Weights of a small image classifier.
Model: 7.29M parameters, 48-pixel images, arch convformer, norm layernorm, activation gelu, patch size [2, 2], depths [1, 1, 4, 1], widths [64, 128, 256, 512].
Training: adamw at rate 0.0008, batches of 256, held-out accuracy 99%.
Rows from block 2 of a small image classifier, named by matrix and row number. Rows with one number belong to one neuron. Each number is 128 + 32 x the weight over its row's rms, rounded and kept within 0 to 255. All counts start at 0. Numbers have three digits each.
After each neuron's rows are labels from the 100 images, of 14848, where the neuron reaches its highest value: "responds to" is what is common among them. Only what is clearly more common there than usual is listed. The data: capsule endoscopy frames (Kvasir-Capsule). In brackets: how many of the 100.
# fc1: MLP up (model.blocks.2.mlp.fc1.weight, 1024x256), inputs 0-85
# fc2: MLP down (model.blocks.2.mlp.fc2.weight, 256x1024, transposed), outputs 0-85

fc1.32:138121080153113142119126127079145099176103140128155078167125123158151089148177115097182116118113135109139141158202118106112125169081145116106130129164148080177107127157105092099114066131185049116131101145207121135116133108127124064116150142084094112129110098
fc2.32:144136171106165100082106155136117141117182106129113149155115104125109139166092144165118126087105116125087112107081117125124149116117083114113174103101126067127117121160124182138121153106094123129188129100126174171144182103114119131167108097083093126110125087
responds to: finding: ileocecal valve (33); finding: blood fresh (31)

fc1.188:167158069123130043137162076132148140130121105118129133109124160161110161162150145105161112115130100127107163116098145114109121191076096142147116107172146113157133135121174149071131135112136061157158089149087120093162140188149112083092108141091102073125132131
fc2.188:147176089158155193179102169085115115092146173094137154140104137128143132150151131129152118181167126052127132046153131152157163088147154109076119160081172089127112119166079069103117073190162108141153153072201179108120157105120123094128149079136066134123147131
responds to: finding: pylorus (46)

fc1.243:155120098174067083101102149168155178134139071183191122130110113232134161166133131118141138103108128154112113159209112091067143188101119108190130122088136133149066129066120148123131136132177122128085143129165116118120108142124118110106128183105116098102135171
fc2.243:243164157116174182172154184110089080140148150042158155126159132142156117096138151137118092128127107124124099128117100135207160090146134138114136137151160173100155093158131116147132078189160081110096139144134168137116163094130165157113135132135099141130066160
responds to: finding: ileocecal valve (29)

fc1.492:163112122087101114123110100074151123150116116091130157102158132131184115107114078144149065104104174097166205144133149160149136167068137143161135126162132197139117147111173110013130139058083139119152183107095094138176108212146137101170093146146086138068129081
fc2.492:049154176146133183042157189128124163128142169158114103172121143130145082122099119135114119180121131153131142079133160124151092099099136132118140123147130069086111156177128147119149169104160121151142092172124118112131102137118140106127132123131138103144147124
responds to: finding: pylorus (32)

fc1.334:097092056095139180072163129072113141157141131111159125107161119139183141129068101111120149117147125121157151119086105106161141113107122067127141129132121165140074124131161089117095080142092132094135116141125121137051098128119090109182172113058087131095140051
fc2.334:121151160159131070195181197075148143131142106115124159106102112162168108046188110139096071152116153100103086154196184158054147151133133132154127104166154080130132121134135169160129086122152104182167165119147152120106132148099157157114127176182096145108141131
responds to: finding: pylorus (42); finding: blood fresh (28)

fc1.477:127115181094125118104185167075079153155073113071110096152181121189128104098147063142131115130130192091118117143096132157146117130072084118153129122190180107145120154183158134033079124039069150150149073128084106118142145151134123081086123239114150113083179112
fc2.477:204129134106138166111114173148131157154176170135137125138206116113178075126124124092141141180121127127160087142141138100172148131127084101111136079168057187076096116154130059104120189163177089128202176143079191112185109159080135117089153140118142105145115077
responds to: finding: ileocecal valve (33)

fc1.102:130129154141066066110128097155046184127165067148183180137120114144100184142119070162120139103117101113127126158097149105116135121089106156148127076052164132149054119113137194179104154119061169119085123116108151134108173142181105115173139130082144101100122168
fc2.102:160136089145103135152107170072117124129126150140154097143148188145156154159175106125119115079119119108113102129132116098152174111164178119128127126173178107171112111097152106093101116115234101141125153109119159135089164156142217109120079152175073073097093186
responds to: finding: ileocecal valve (25)

fc1.77:149092060144066166108132083127167124136138118151135133102170123156152134118076108131117136106105170107134192131110114165123104121059131090145157103100141125185029174126159166118131078144131131106093167099159096142149133137158081140169134147084137061138160095
fc2.77:130188134108120097129147141106118143138087183078157210107105141134140099131216130075143096061145131141062104146106128115181171130125150128138117127137096161105136077130142118112163120101131119152132113190119103134099100121031198126200082055176081132176128148
responds to: finding: ileocecal valve (26)

fc1.275:079069098155089124103170143120104138159095111152123167139166174176155217116082119140122133144121144154142131152096113129131124142108133142216130135160117100145082143139214114139150110145089124149098074169087077075143133141136104123163102150052110087116157068
fc2.275:114119112138115110133087090166129159130123157106123222145096160117138145125156155110121164059120128175154124132116112066106093054077144145055133077144103115119103179157121123152158137124161140107116128160141109161141121094064133123177095056206128168151127136
responds to: finding: ileocecal valve (40)

fc1.565:104154057107113110151123098126146138151089149156099132121101158148069161098138107157093112136134104159157187130101133064146130148056141101143135064157140157155099118197204111156103102164146133173098126141090144132135144129130114119161093121107124047122181039
fc2.565:102102164167132123086140159125121114119172087131123074159129133104144118167098122154128121121097118157076110049157197191152121125125141147135109242089171073111136108138124159110171154145144139126145104195205150110143071120086217143135145088150055160132128159
responds to: finding: pylorus (37)

fc1.671:156086104125069091112142128139114130192147118144165139060172171135125174142105123131153087138123096153165136123117161125144120151092114108089102147101151139145120139093172109111147134130103111128096085179142131135148098165160135118191155108116066076117077141
fc2.671:163142156154135123180144091092137147115130141168102129183144137154069104103121120083154217138140099067157084129150099133135146142152167148153168101093075055131132140159077107120107109151185123100136160054171105116150132041167130111167124158125139152138185126
responds to: finding: pylorus (36); finding: ileocecal valve (36)

fc1.135:121134166143119083074153077151057152121066105124135065156141160195103114132130090143148072124126149091123120115102146157121148177077090158179156105149189114153126112094135120059087114058113092148149112112102113086102138165175053107102105180079109068111151115
fc2.135:151136084085129117069126122164111124091150138171114138120159122130211129156173125086136177114088139156089142094090140082138060073145111110128129088132082222168092144143148125159154172146180105136137166145100106140150133185107160138152123098145153100166115106
responds to: finding: ileocecal valve (54)

fc1.509:184107113132102159161188187072074128158130103079166146104116153153143090077154082112160079146131129097114135133140176168154157143102110190118157153176113095214119136153099159117160152052089002123130152171119093098137138141164150108121129161151111125095132148
fc2.509:141118147173154143043119113108126190140138096091148119128154146107067142204168149180080097052098146113040122090163138176086148087123132140139105208106171124152128086092163160136130110092128107119108155083212148126113129152112128135125159143106065118088110159
responds to: finding: ileocecal valve (46); finding: blood fresh (31)

fc1.554:090121096103123166134203144081079116150170128099124115113140119114151083056160116098114141113164141048142173156136132215220135121113124163094165163121128167130146106201139106138138150092078139103130157155133128175161120152134133078142151109144148163128142104
fc2.554:218129136133125079174118168084116124128127150102118133112178139175137168097114162200105099099117099175147134086185126121065116118168158137149111125121179063085113149132128199119106055104093120159096142092123103112087172081142108171129116166108072100116108151
responds to: finding: pylorus (27)

fc1.333:098082148104142080162135127061122171191111144069094167126190108153153122060154142193170099143113133130136084166128146158133123121103113126155101101133141066106112133159173170139097135077050130157120094155147122084115144143127146131131130226137136130100158109
fc2.333:160146079122110147181146134116118141086054071081122120087147186162170164104126157098099142115198091099118176115115067100147124180155154106160145168192146156222129139108151139079086089056121144106146183081036086109118181109179115114087101155123121134091159104
responds to: finding: ileocecal valve (40)

fc1.344:126084145174061147144120128113113177139157098180129122085105148103127152134090132089149073194097167135172167114084185135103116165101140151130106130130133136153098104069166086110146115114100122120097116172149092119119043114149155126129139121060084090129064140
fc2.344:152188150114129169198171143126133106111158138189070104119121167112110102136168157157103151066116083075115138105112115122159167109105162135149130120118119080103109114135057115128143177174180109131113133083118120121155144093110195101107104103161173120148153127
responds to: finding: ileocecal valve (29)

fc1.41:091142136135105121156134103148146102161161131184097110128102194113118190150187138139131151089114141160091200144117102088115128082100162175120137139172145118128103110180145108148128126149170108156124027146145195137143082142123165089140142099071124109133110149
fc2.41:189121157134144140097150156105116129110135098055129109116128103132084100102121114140151062131116120151111066140050174156157150133116101140149105134113164130152160108121181072127125105092082154151126160102097111097109200132137133165115102153127066104063130134
responds to: finding: ileocecal valve (29)

fc1.290:184162173079098097118144170064059211163160126087129156103175129125149119089091131183124057135174103101102127119161161120140221178136102138160135158202152157120123073121167156060125136081061162151145164147104108121137156144119098141104172163105148130067144146
fc2.290:134113144149124100123137114127118136148174145167143074165096083142111135255129152084109222127139136162135109144114105137143079122159144122117154112113104118101139190134110158144107132150148117101128191077072145148128087096124119122101149107122089134131092114
responds to: finding: pylorus (51)

fc1.339:164136097163106083093126109173121131117090109132130115222128163148145156148173144149111115097112136128103184156143132124089143150091148140151173129182138054125056121076161117144094136099129132145145053126104160092121112134125126085122163157059097046118127114
fc2.339:164144128153123094163164169135132111130212097130105080120122148165138129107099165103121100139077092121153125106042172171144116117147127140141128168125196081161143107115156131165094093114106135174097171144166114144143154166187066086112130129164076128063162080
responds to: finding: ileocecal valve (67)

fc1.99:152131091146126134091140131116082142132087117104142081152124183118090107145080137136119129085117115044125130116120115208116171127143091148146121108124117181131111080108096131130084126107096116091176178132074175058075150137123075160129118121063107132136146101
fc2.99:120132162149125126125138152192112141115169111139142143068191090119106192182159104105128165143101200185136120162130116077144123129138166148096126177042110158106128165102182127130159146207177182146059054091155051141135116137096119142149116143191181076160060155
responds to: finding: ileocecal valve (38)

fc1.456:142123160154123123138152155157056128153167081169139152088094159155090171092126102117146095163112149141110092095094168092131116191135118182159127163201127152132144129101141157142130162115099149135108127144045107101122077152126117182106116119133124126092151175
fc2.456:076114115118136152066083185082084096138088122064124118183118067132191087137141151158139144126110146125103150092160156210152150099114117115109139168121131088160159103140149094149138168151146123168151150132216173144167178135092161126110069087155079128119130122
responds to: finding: pylorus (57)

fc1.388:150118073142091122098124074101151137131147057186186156136153104168162159186113089120137124071119142098079147157186107146074124157055133135149115087109154077195040139108131112118110092126167094111127116123113144141071077099156095089139167145095081122077124092
fc2.388:103127134081136121163153184098158097129138111118183177109156143134154135093198124123138117106059146128072171101136156083118143090110140120162139174159161146145124099127162238105161089134111108146049171177094111117098136190143188143120129130122078066099129115
responds to: finding: ileocecal valve (44)

fc1.751:136106130145086163145092088122139129177138092170186143120230113144193148199116122151156117161127104113089132112152138089139178138142098118095119147046193112134123153081134144146159089104113127116071155125128121113141108181170157125191144170168115151053130123
fc2.751:121139150099091117154087102130131125121153165180139152128151122136112111052151140151159123130124143114179089123138161127137146169144136130120135052176105074139107104148135124136126156135135070177129105195122139141128096085130153115141123161096169096111180132
responds to: finding: pylorus (34)

fc1.406:108124131124103120099095153128173140139124115099131096185206134176157117125107113129132137130125107118175101087171135117141103153090101106192129090131136089156061103120172149114125119116156196147165141179113138087116100133177083094137151174042126102134161100
fc2.406:167139123150129168139138111090167098112140131115115151139071152152157167156145135081122112076145169142098143137055130099141127084103148090080124131143160165161117136150117057100120093172115138110113151113117130143194131083120131119145085119164100133089050103
responds to: finding: ileocecal valve (64)

fc1.516:159125130132149122141132133067121120120097119101134117136120175166137099074091097183141089098154131071141113111120112157091153168082109163128113151127215141161121120119207129059061162121107168109141185101156181128088135139198079179127090164168063106054114113
fc2.516:157139133111116159026151088166133162139161192110148110153094147119110109094123123155093107163155152172139097161180140106127099178129129147126106127099105133109129128105150078132142091101116149140208122143141103091099112117139121130035145115052164142147115145
responds to: finding: pylorus (71)

fc1.449:160125070128031115102144109124104141141090083085154126117105125101105147145103109193139079077146095103107151130123171165129170158129097130149119128143153150151062070099116138113112131110104140158139121162093128107109166128138096143106137118163077125119196131
fc2.449:119177192087117113146124148063128120122168192092136117126110096117115085143163142101133151142130106129132120103101118112169146109143109122061122076133078170082113128158137123172148179220159121180136130085127150118135133139099156124088149147138170121130055140
responds to: finding: ileocecal valve (31)

fc1.687:122155157154085190106116129031125124161091107154114098092178135157148134143144082127134138082118146143129178148064137131145153129059162118154137141168149138143081124139163061101133110160125135157149133071169155092110071153151186128052105194132095044085118130
fc2.687:151128141177123094180123121181150128169088154131105148160114110128117145135152093101103156103071090142120097121146077165121135118124152103104094165074109049140133147139089130142114161153091144104080121075121115125139145058088128050152126095105124152127131134
responds to: finding: pylorus (41)

fc1.74:147089064125117159077109106152110160176132131165126152133153135095174141175110123192122086087113178136117131126147125173114174109126093137178132112108151114131106097147164124110132122054097112124131086167097123121111127132115129133120146107102058087118122122
fc2.74:124186120126134153127147153086152112122115083117105075103077133156121084123126108097130127184138123082177135075106157116112120194122093130145138148103150156161163128118118140136122132144174123127057154123105120134124099165182127132117145172147213091118120137
responds to: finding: ileocecal valve (93)

fc1.730:173089121195107107079128134133133152135110085141138076131144108172151137130173098167170086086124153076097144180157124153067136152121134142169143136124213107137094111089149111083078087104150079139093109099140109117080089131147138141148141173136113114117180141
fc2.730:140128126148149115115137072110124076096131186092102135106110171121095129144092136148162152127111144151057113099112104172194141188095171145124121211111123210126106125121143147123124136165116126117132153102171073107147154125118158108162151101083085195134090148
responds to: finding: ileocecal valve (38)

fc1.688:125151144176104116160150131141140120160139125171114086140109160180113113121198129144141126118132127141115163113154140046107108147092153150128150168187151104129102120120160091129129114131160082133163129137108121115119091132132119069116181145060127109130154142
fc2.688:160062126167118154074146118089112106113124145064182139162113121122154146145136124163123143087159152141084096144080099208151140081097112124128091176095148067116113104173167085158138157124120156155157085149125142120187136089105170138116110098138036163159110120
responds to: finding: ileocecal valve (37)

fc1.348:134100131133105144168150139135121113141118089103133142071137160122149194131090099155143093169088159145155140102178156175102116090085126169142125139138158119181097123105173137116165158126105131106093090146132103142114157138133104120162137134094088086135142110
fc2.348:111201095067141123122138095106133171157135149125148132145129113126155095130157140100126155081084120113148160181074140056153148157117122139125125141127112150083118085145164117113135111138186131171197133118118164158121101150115140136125127125184149105173124134
responds to: finding: ileocecal valve (33)

fc1.105:069151157106119206076119177074095176148080107153155076172146133148117127118116101156095135108111167089163179118079127131138120122104129146155146150178141105100121094135165137100108156124094141158128095048173147108090107137157120151130116164101104116113147123
fc2.105:171104108134095117178118166128140137108141078122134099078150165164112123080135139052189119175143131130186102181172178186177131217109112104134151146113121129196107144113100121142134151140108133122098098148116051082157164132189105113110122185138180110100124169
responds to: finding: ileocecal valve (33); finding: pylorus (32)

fc1.358:123074133100130113090139110096118143203127150154127103117222131145159122121106089139175046138124110147096093094145182174088148132094045141158113128158155124160133110145191157088129142079107100114147103180120120139165133190144144173204124156103045114079126114
fc2.358:147147101177129108158147113168101138098143152125146105123110097118042173103098136084072167143135143086162117163130124117161110140135184125138122092057103102122117169125100098124133159118131141124107067103169143107118174048149125087162109071181164146181152132
responds to: finding: ileocecal valve (61)

fc1.464:114141072165111098199153164135108137130182073159137182067116189161083167069151093157119106192114129124088108102187183092072132140124131180147094122151140136159119124111143125168143144124106078114112129170056130149152102137083117161144117125110121116119161099
fc2.464:125128152084130156087135166077125127137103135112093117127106113100201079121123135152152135147157124126104151072160174229146173143111102102081148177108116135109153091141117128149135208142166136172158162090182158125127142111103171088103112072179090173144068171
responds to: finding: pylorus (71)

fc1.117:150117076127168173140147084079168134124144125171123160111157103165154154132110126101161093141128139152128172155138103176151131141127154145181146109198094093152142145188111194083131092159134077131090046136122113128134099082133155149157135149123057110121092061
fc2.117:180107192103134139168139166182135162141136131102099082090163085108192111152129132178100107127174128166119103108111137143138113146120108115125135178111159179112157123081239141085170163102141129147183124150113046115149180132141129133065136175189186127122097125
responds to: finding: ileocecal valve (26)

fc1.178:174104164122134151127143161097096139153147092117142131143184126168214118081091122129174095138134166115153119112171125152191170148136129153150144142149128102139099077131108169080146119039113155099085128130156099107134105153227105110104102162153131108118120167
fc2.178:105128124140143147075102122093157168128139109099074142142083158100123148168178167105144122099162115140100173134149179195081127117121094128084141157129133133117162091119072073141130106166178100169130156160158201107157143087098143105125182071107086193102112094
responds to: finding: pylorus (38)

fc1.409:144080107146102132108169114121128157128075116082140147067114150144124176127106145135202078186093191138134104128182166140160140156119144129197093170130133176152126104094138157053145083096124124150117096141104069059128081158141131117121113133103088100144116211
fc2.409:118166120119127093122113104135132129132131116153122107161124104118107092124196125101100171090130128132149133130089140136059113118122098141113155086107105066139152149166098053120115166135181112150176141070149174153172144135134082086098127147165169122130174085
responds to: finding: ileocecal valve (43)

fc1.186:125105156125098155117162177095100101205183102095115051120171152143169127105195112115096116121094120095109160157109156147136135144122118158128133192132148149115129139101217100086073128098104151091110159131166103129144148166110142108134164151119140153084110129
fc2.186:145138175115105085188113151141147092175161099147134139137141135108152188160058150120109074172091122138172124119138136116107139181110100090154097087146127085105147097112094197142186070136124117140120082148040136114141114114163098150115180168117145111122120129
responds to: finding: pylorus (26)

fc1.291:126149127104106150081165156113061126120058091083160106159147109143097156139132086148085138119132154094128118098134099148095143119079110131205108139134121145187105133116159092079051138074057143113155099083131188085073133138141085192114090162039104101094143155
fc2.291:199151097135142115156106165154129160122175112163147112134093131124126113068083137111144174084083125161195110123175095085191105169085173143132093076098091130154132137101144115125131141127163174115082151080166098120124212151144108098114121130167158114141116152
responds to: finding: ileocecal valve (25)

fc1.116:185129082126107149182081175063140125136090094135125085118116151131096133104156108182144067113114131128132117091138173085129116137065099119147138098150234125178103130124139104158123171142171125097139182116104180135136103142161092085133146129139080077083135145
fc2.116:078141162137144126061139117154141103138093255100101159084090154133122144109152145180107116127165146149068088132187064173130131131118156111123112145103119132052132130108159105128107118082119125137155144117142064129071142129099120172136136119111137203166065161
responds to: finding: pylorus (37)

fc1.485:140138085155113108153175078121167121124149111207132079146117154174098170133149122100151150137123071132097211162150145111082139166085113163170181127110139102132103123116130113135148138124178059137157103133127125125104085145143104060117157145055115099133155114
fc2.485:178143140129153138138135179089114116119117149099145153121156162142129140117125151160132101113157079113113084066107136147147180089114121085159135145131194092111154098168131100129105121112146133196146132155154138097161183102124167167133098116136035144081140112
responds to: finding: ileocecal valve (36); finding: pylorus (29)

fc1.372:177112104120127120141103180124106133147123092125154109107146130202114135129150080166121132123117152121129154141116087110135127085090118146132125104112233110131117149135126160139101149116133162128040150085107152138114108142172112146146085155144078075069158156
fc2.372:040170118088143161063126059117144112132125209096092158104102191131087104074151129179119112074194126104098123135205100067145134115108135152132130096129120190120133114128148145136128128087132125093207179108076126129094096124136111146108094102096145216152092115
responds to: finding: ileocecal valve (60)

fc1.531:127146103106132098109139127115115142167070132155136064145140146158097137125158084187145115134218140092113135141137094132085168157113105111134169084130162045154089114167170074095044162131100128149153098101089185102098142168101094080127106170135129127074171116
fc2.531:181165089118128169149145122147123104101151086119118080097115166129168107170063124110093139141132161107156169132086095097161162138103106096143132169141136215190132104094075101131136117111111143090213138192098109111130113116170096137056111091078142140087102119
responds to: finding: pylorus (26)

fc1.24:127124208150104120109136089088065119148139079087113139098125130140107173092077111123118073149115120148139088125083186115184137206121122109163112121110127116150130096086169139133147121152016184171084070165074097105128106125150101141123097179049152123108129148
fc2.24:189130158093140183123127164111124095155203144143171175149157130084146082127214101205111109087081163103091104148096148102161173040099131120107110073145131161125127115129189131154150152121146093145144177113105165127118189151107167125129124103155136087107146125
responds to: finding: ileocecal valve (49)

fc1.156:102113071123063117094134108100130155136117056148169100197164155166153143149117085127143098125090128102132159123137160077116127143095081127129176153154183099174101130100163107083141127116147156113120106131146106132132067153141117086150102171059130091096171097
fc2.156:109097105080084122113101115114146155113118072164179212087123157142124126104103107158158146107111122132037181101095133080104134066135072124152140105186169126168113113134152207122127125117084107161110080159092119109108134182147103133137158090160126071045147079
responds to: finding: ileocecal valve (33)

fc1.450:156149135106098128117131079148083159152124080172119149079192132129056140149080124126103124140143139052110100106095133118143154170142084106141129078112146130125120086074102110136087136137058125117115109102096145085053103137136127091096119162050141140114133116
fc2.450:123126136122134120155139099137130114081139136139140139122130131114112147090164119077173123092152134104074132190086146091112141098100124104104131140108113152102144110121142115088184099123163150139153166112149076149204110126116174119171109157182137171116076102
responds to: finding: ileocecal valve (32)

fc1.69:103149117154119202124117101074127126167101129104130227128160129171194150119071119159161097089127144078141173075178146137152130119102155114132155134119155133156110103118149099124150101095083131126122133112117131120132105152141134140155067147130110107092152053
fc2.69:116161159111105084138139105072153113084144129112138148133111127131164111142130112130144165146111144147103118086145098140097123155112079128112152143136149152118095144177148204111103156113099104186187144159135087108127132115116134131111130090124060130126180124
responds to: finding: pylorus (55)

fc1.370:118141153100117121088124161055077119135102114069168111175160102179088111142153110156114125090157115092160103146139113105124128155121093151141130122102165143108125120128211129116060174112092123122148150084113188083035118168157036188121103207163125155110147139
fc2.370:176144069129123200103130104168133128106132114135167079157148113109129116114069102127114150159141113134166102096162102113165124168127135116171108131114079148215111117098106021131107151117131144091216168110150137108117153108152122113098107099082110093161123130
responds to: finding: pylorus (27)

fc1.144:173108109134132132139131212128125097134096106137154085134135155205131144136170065200123135084134145136131131117095117120127127120079149129118160130129254125141108148151173125127102126112142156134054177047116143117108096143126113131160100158172071059057153150
fc2.144:105173105085123150088134055150161138118143230093101177100082171121079096103121132159131105119178136148095117151191080087158142169125101145142128102131130170105118100115154147150119120115124144132238116148052109118117116117148121142069108108038127183144067112
responds to: finding: ileocecal valve (47); finding: blood fresh (41)

fc1.159:127145088143113111170159088107143116131122115209148082131130181154120172169149085145117136109151114125081204092108139109056135126075125163144137129123132103148093124136141134132126139088128010152159106098126143108137103148152088128157123139094089033110139079
fc2.159:156137115156158151137190213133136089102154135146125140101127183117153102137160114128113115142129101107088052075147149142181124101094141150100108182102190088113162154141102118117132090104157138108155199118168150116119165156131152183159076116147048154095157125
responds to: finding: ileocecal valve (35); finding: pylorus (32)

fc1.13:111141126099107216139109155053125132175091095106112109089181149145166126066085105140160081133131150105206159114161132129182134157096126107154175143150153184151143119147149132107168131143110163164064113143179122103126106153168154121132093163140145080112147147
fc2.13:130136148179129157144163186059110170150112128110091123130105166107094143162175137145111132139137183116127083073181130167142147109166157128097131159131152104152154122106058139119132098144137141118163154104132125101095108029122216124103100112091054147135122145
responds to: finding: pylorus (39); finding: blood fresh (31)

fc1.392:179136112148063198147141158074111108139096026146123102097133132133117117141156087130120094125147161120134176088077123132153131089093151092149147132097220146161119126139155091096113122175126152136124141069132140115107110129119115095088120130142132061093164164
fc2.392:166138118152106064151144102147120097114109179121119159138078149143108136145134125122139134136142115128065095111130126209140110199104178118118124219077132152130127141119144144126084124118132142103110154091149033138117178124139104104162158127136108177131089166
responds to: finding: ileocecal valve (32)

fc1.626:162111143119107139132143132022056150158081100075148114108123159138125113084120082148152085119116153070131103135123166116135172113111126126131139153135172115149134091172118166039110092055121110106117156085182136089099150134157132136095086180139102131105145181
fc2.626:110128128118113111081122083073132121104138095154151090129127143146168107158088119116137172070175102155077110111193103183092069062112101215143165161180113138157120142096067160173091160110207154123146218100116198108151065156125109154073122121109078164096137096
responds to: finding: ileocecal valve (36)

fc1.630:141141110156133092170157064109112107102118113141188172139095160175149195122158104087118157097178093118129203114134111073109150127078142160149171162164148116178069132121135116107117101122145065126186129079098114112124109118124110124149094117106073082105131062
fc2.630:119141135157146176119144144166129149135146153082113126110110135140139113157168123146132089131153129040129050117161133147090163110130130109132115194082169100137162137127115128110103107077118127076166183083146141123123128145131136162155113121155114199104144203
responds to: finding: pylorus (38)

fc1.577:101121167124131139127099197137040174129128116133117152090151145122114086095114125153160110169093115078109086156088185134143147157129117164076132122119110103113170116182151192152168199110094078143073140174161103077148104162119201144141136145194171140109143155
fc2.577:177118112129125130134148153135109145136098114086134147124151114158155212152156145172107097115139104157137175094157102116090118128119167146165145164143166049138124143138138106130079037101130137122140176114071111134118163112134085120133126156074088135075145090
responds to: finding: ileocecal valve (28)

fc1.421:121124142137093125119180127115057154171167084147191127134142152153162089118148098105192089136090106085109170180181158159110152111124135199114162150119127108158147118155106147091172127077122004132117130155151124111137104143154146127145200132165138140072148124
fc2.421:168145152132127114164155182161108098100150127102159139117177145132121176163095108181090103131097093160074065086149113121111109106188160153149114176137192091128107128117136130140118077126136141125148165169103087135124190114116170180132117139157077121098150133
responds to: finding: ileocecal valve (31)

fc1.97:124148121175121086204182088105123109127153114141112103122089150153044147098142153104083164117181098139113164132109126103138138142134123087132158128125132159140091126104141117134152185131088127152152078102114131078154109150121088124133100150105151102137106172
fc2.97:149132131133142177090143203122125101122133151065117171141170154133169149078102119215111075166126102102139108093173120122141113079150139128114127130111191116097138116137133101168151072069151124111146124134099104120108141084118157122143138102081099139120160125
responds to: finding: ileocecal valve (29)

fc1.98:166146195187096118119126156174038160156108075112149111144131137158131116159181143099156079117168170100121091157146169104083159233135144192160122209154156142128148076055120126102081108104132130120067085132101129111135108165134145132045163163123153153106137180
fc2.98:089136132139134134171101096100124116122111104129126157091109146150094151116098099128126141175117128183092125113152167183184123136101131113121116179121126154112129119096154135153180142128112141141182186136148082158162190107129145160159119115094080153118115135
responds to: finding: ileocecal valve (30)

fc1.551:142144026121132186111180169088098090206118130118131080167102168126124123188162141133153094101146122087092161116118131163136177136144120120159099188157153162158097078095128106091116118164151120115141109154098155052094052134091109157058123116095061115126101167
fc2.551:146115172165149063085136067096111126153143132102124116122148068121111123121104145121115142117043161154122110148145154116084152113138153131128116095140122077119142132067167138127152177146104158118137129161082055164138175142109145152124178162144155105104105125
responds to: finding: ileocecal valve (41)

fc1.29:139121123119116145103122076099133137183144095152151107092190144167123179178103106168104145106158118113105160130095111125110141111106121117139107102074163095130097145129159173109093093134108087100052081112062163095076098131133111137142124152105097114059135116
fc2.29:132136124128165143137151115209112115147122166148152161130144150152125087073100122109141141146164113109114059132198149081112129157162105131143134070120121127115145124129050133131137093136151094049135163148111149127117166136139140145138123146150146158114133172
responds to: finding: pylorus (46)

fc1.463:137096125187096134135200113101123149166120103222140137175097118135152162155125113122123079135111154127155153098133164141100181114121134150145117128163144097147097098126115136059149066114098085119104144137116114182153095143133104114172164105103072104097100102
fc2.463:073159120146131117137150120204127105101052173116131132118107117118087166086094108114105158128146148120108133144115084106110145115142187128129099105093081102124133144117141132137136160159158102102090074145147105141082143119116154152180132074116153182169104132
responds to: finding: pylorus (29)

fc1.43:193091111115151138179131156083112086145130083110175109064137137147123172170145103123131098086127118116164161144048124145112153108127166155130122141124213176136137126134133104121082152127083123083063145081099179115096109134128134164123103121175046099068078113
fc2.43:132196136094129121062140100125171134093158244111102146125086183123105112139090107174139085094152147094114097107204159102127147179146118130122126120185121126115147088090155097118121129096131154190174152149141121120123132125157116115070158124117136155118129091
responds to: finding: pylorus (48)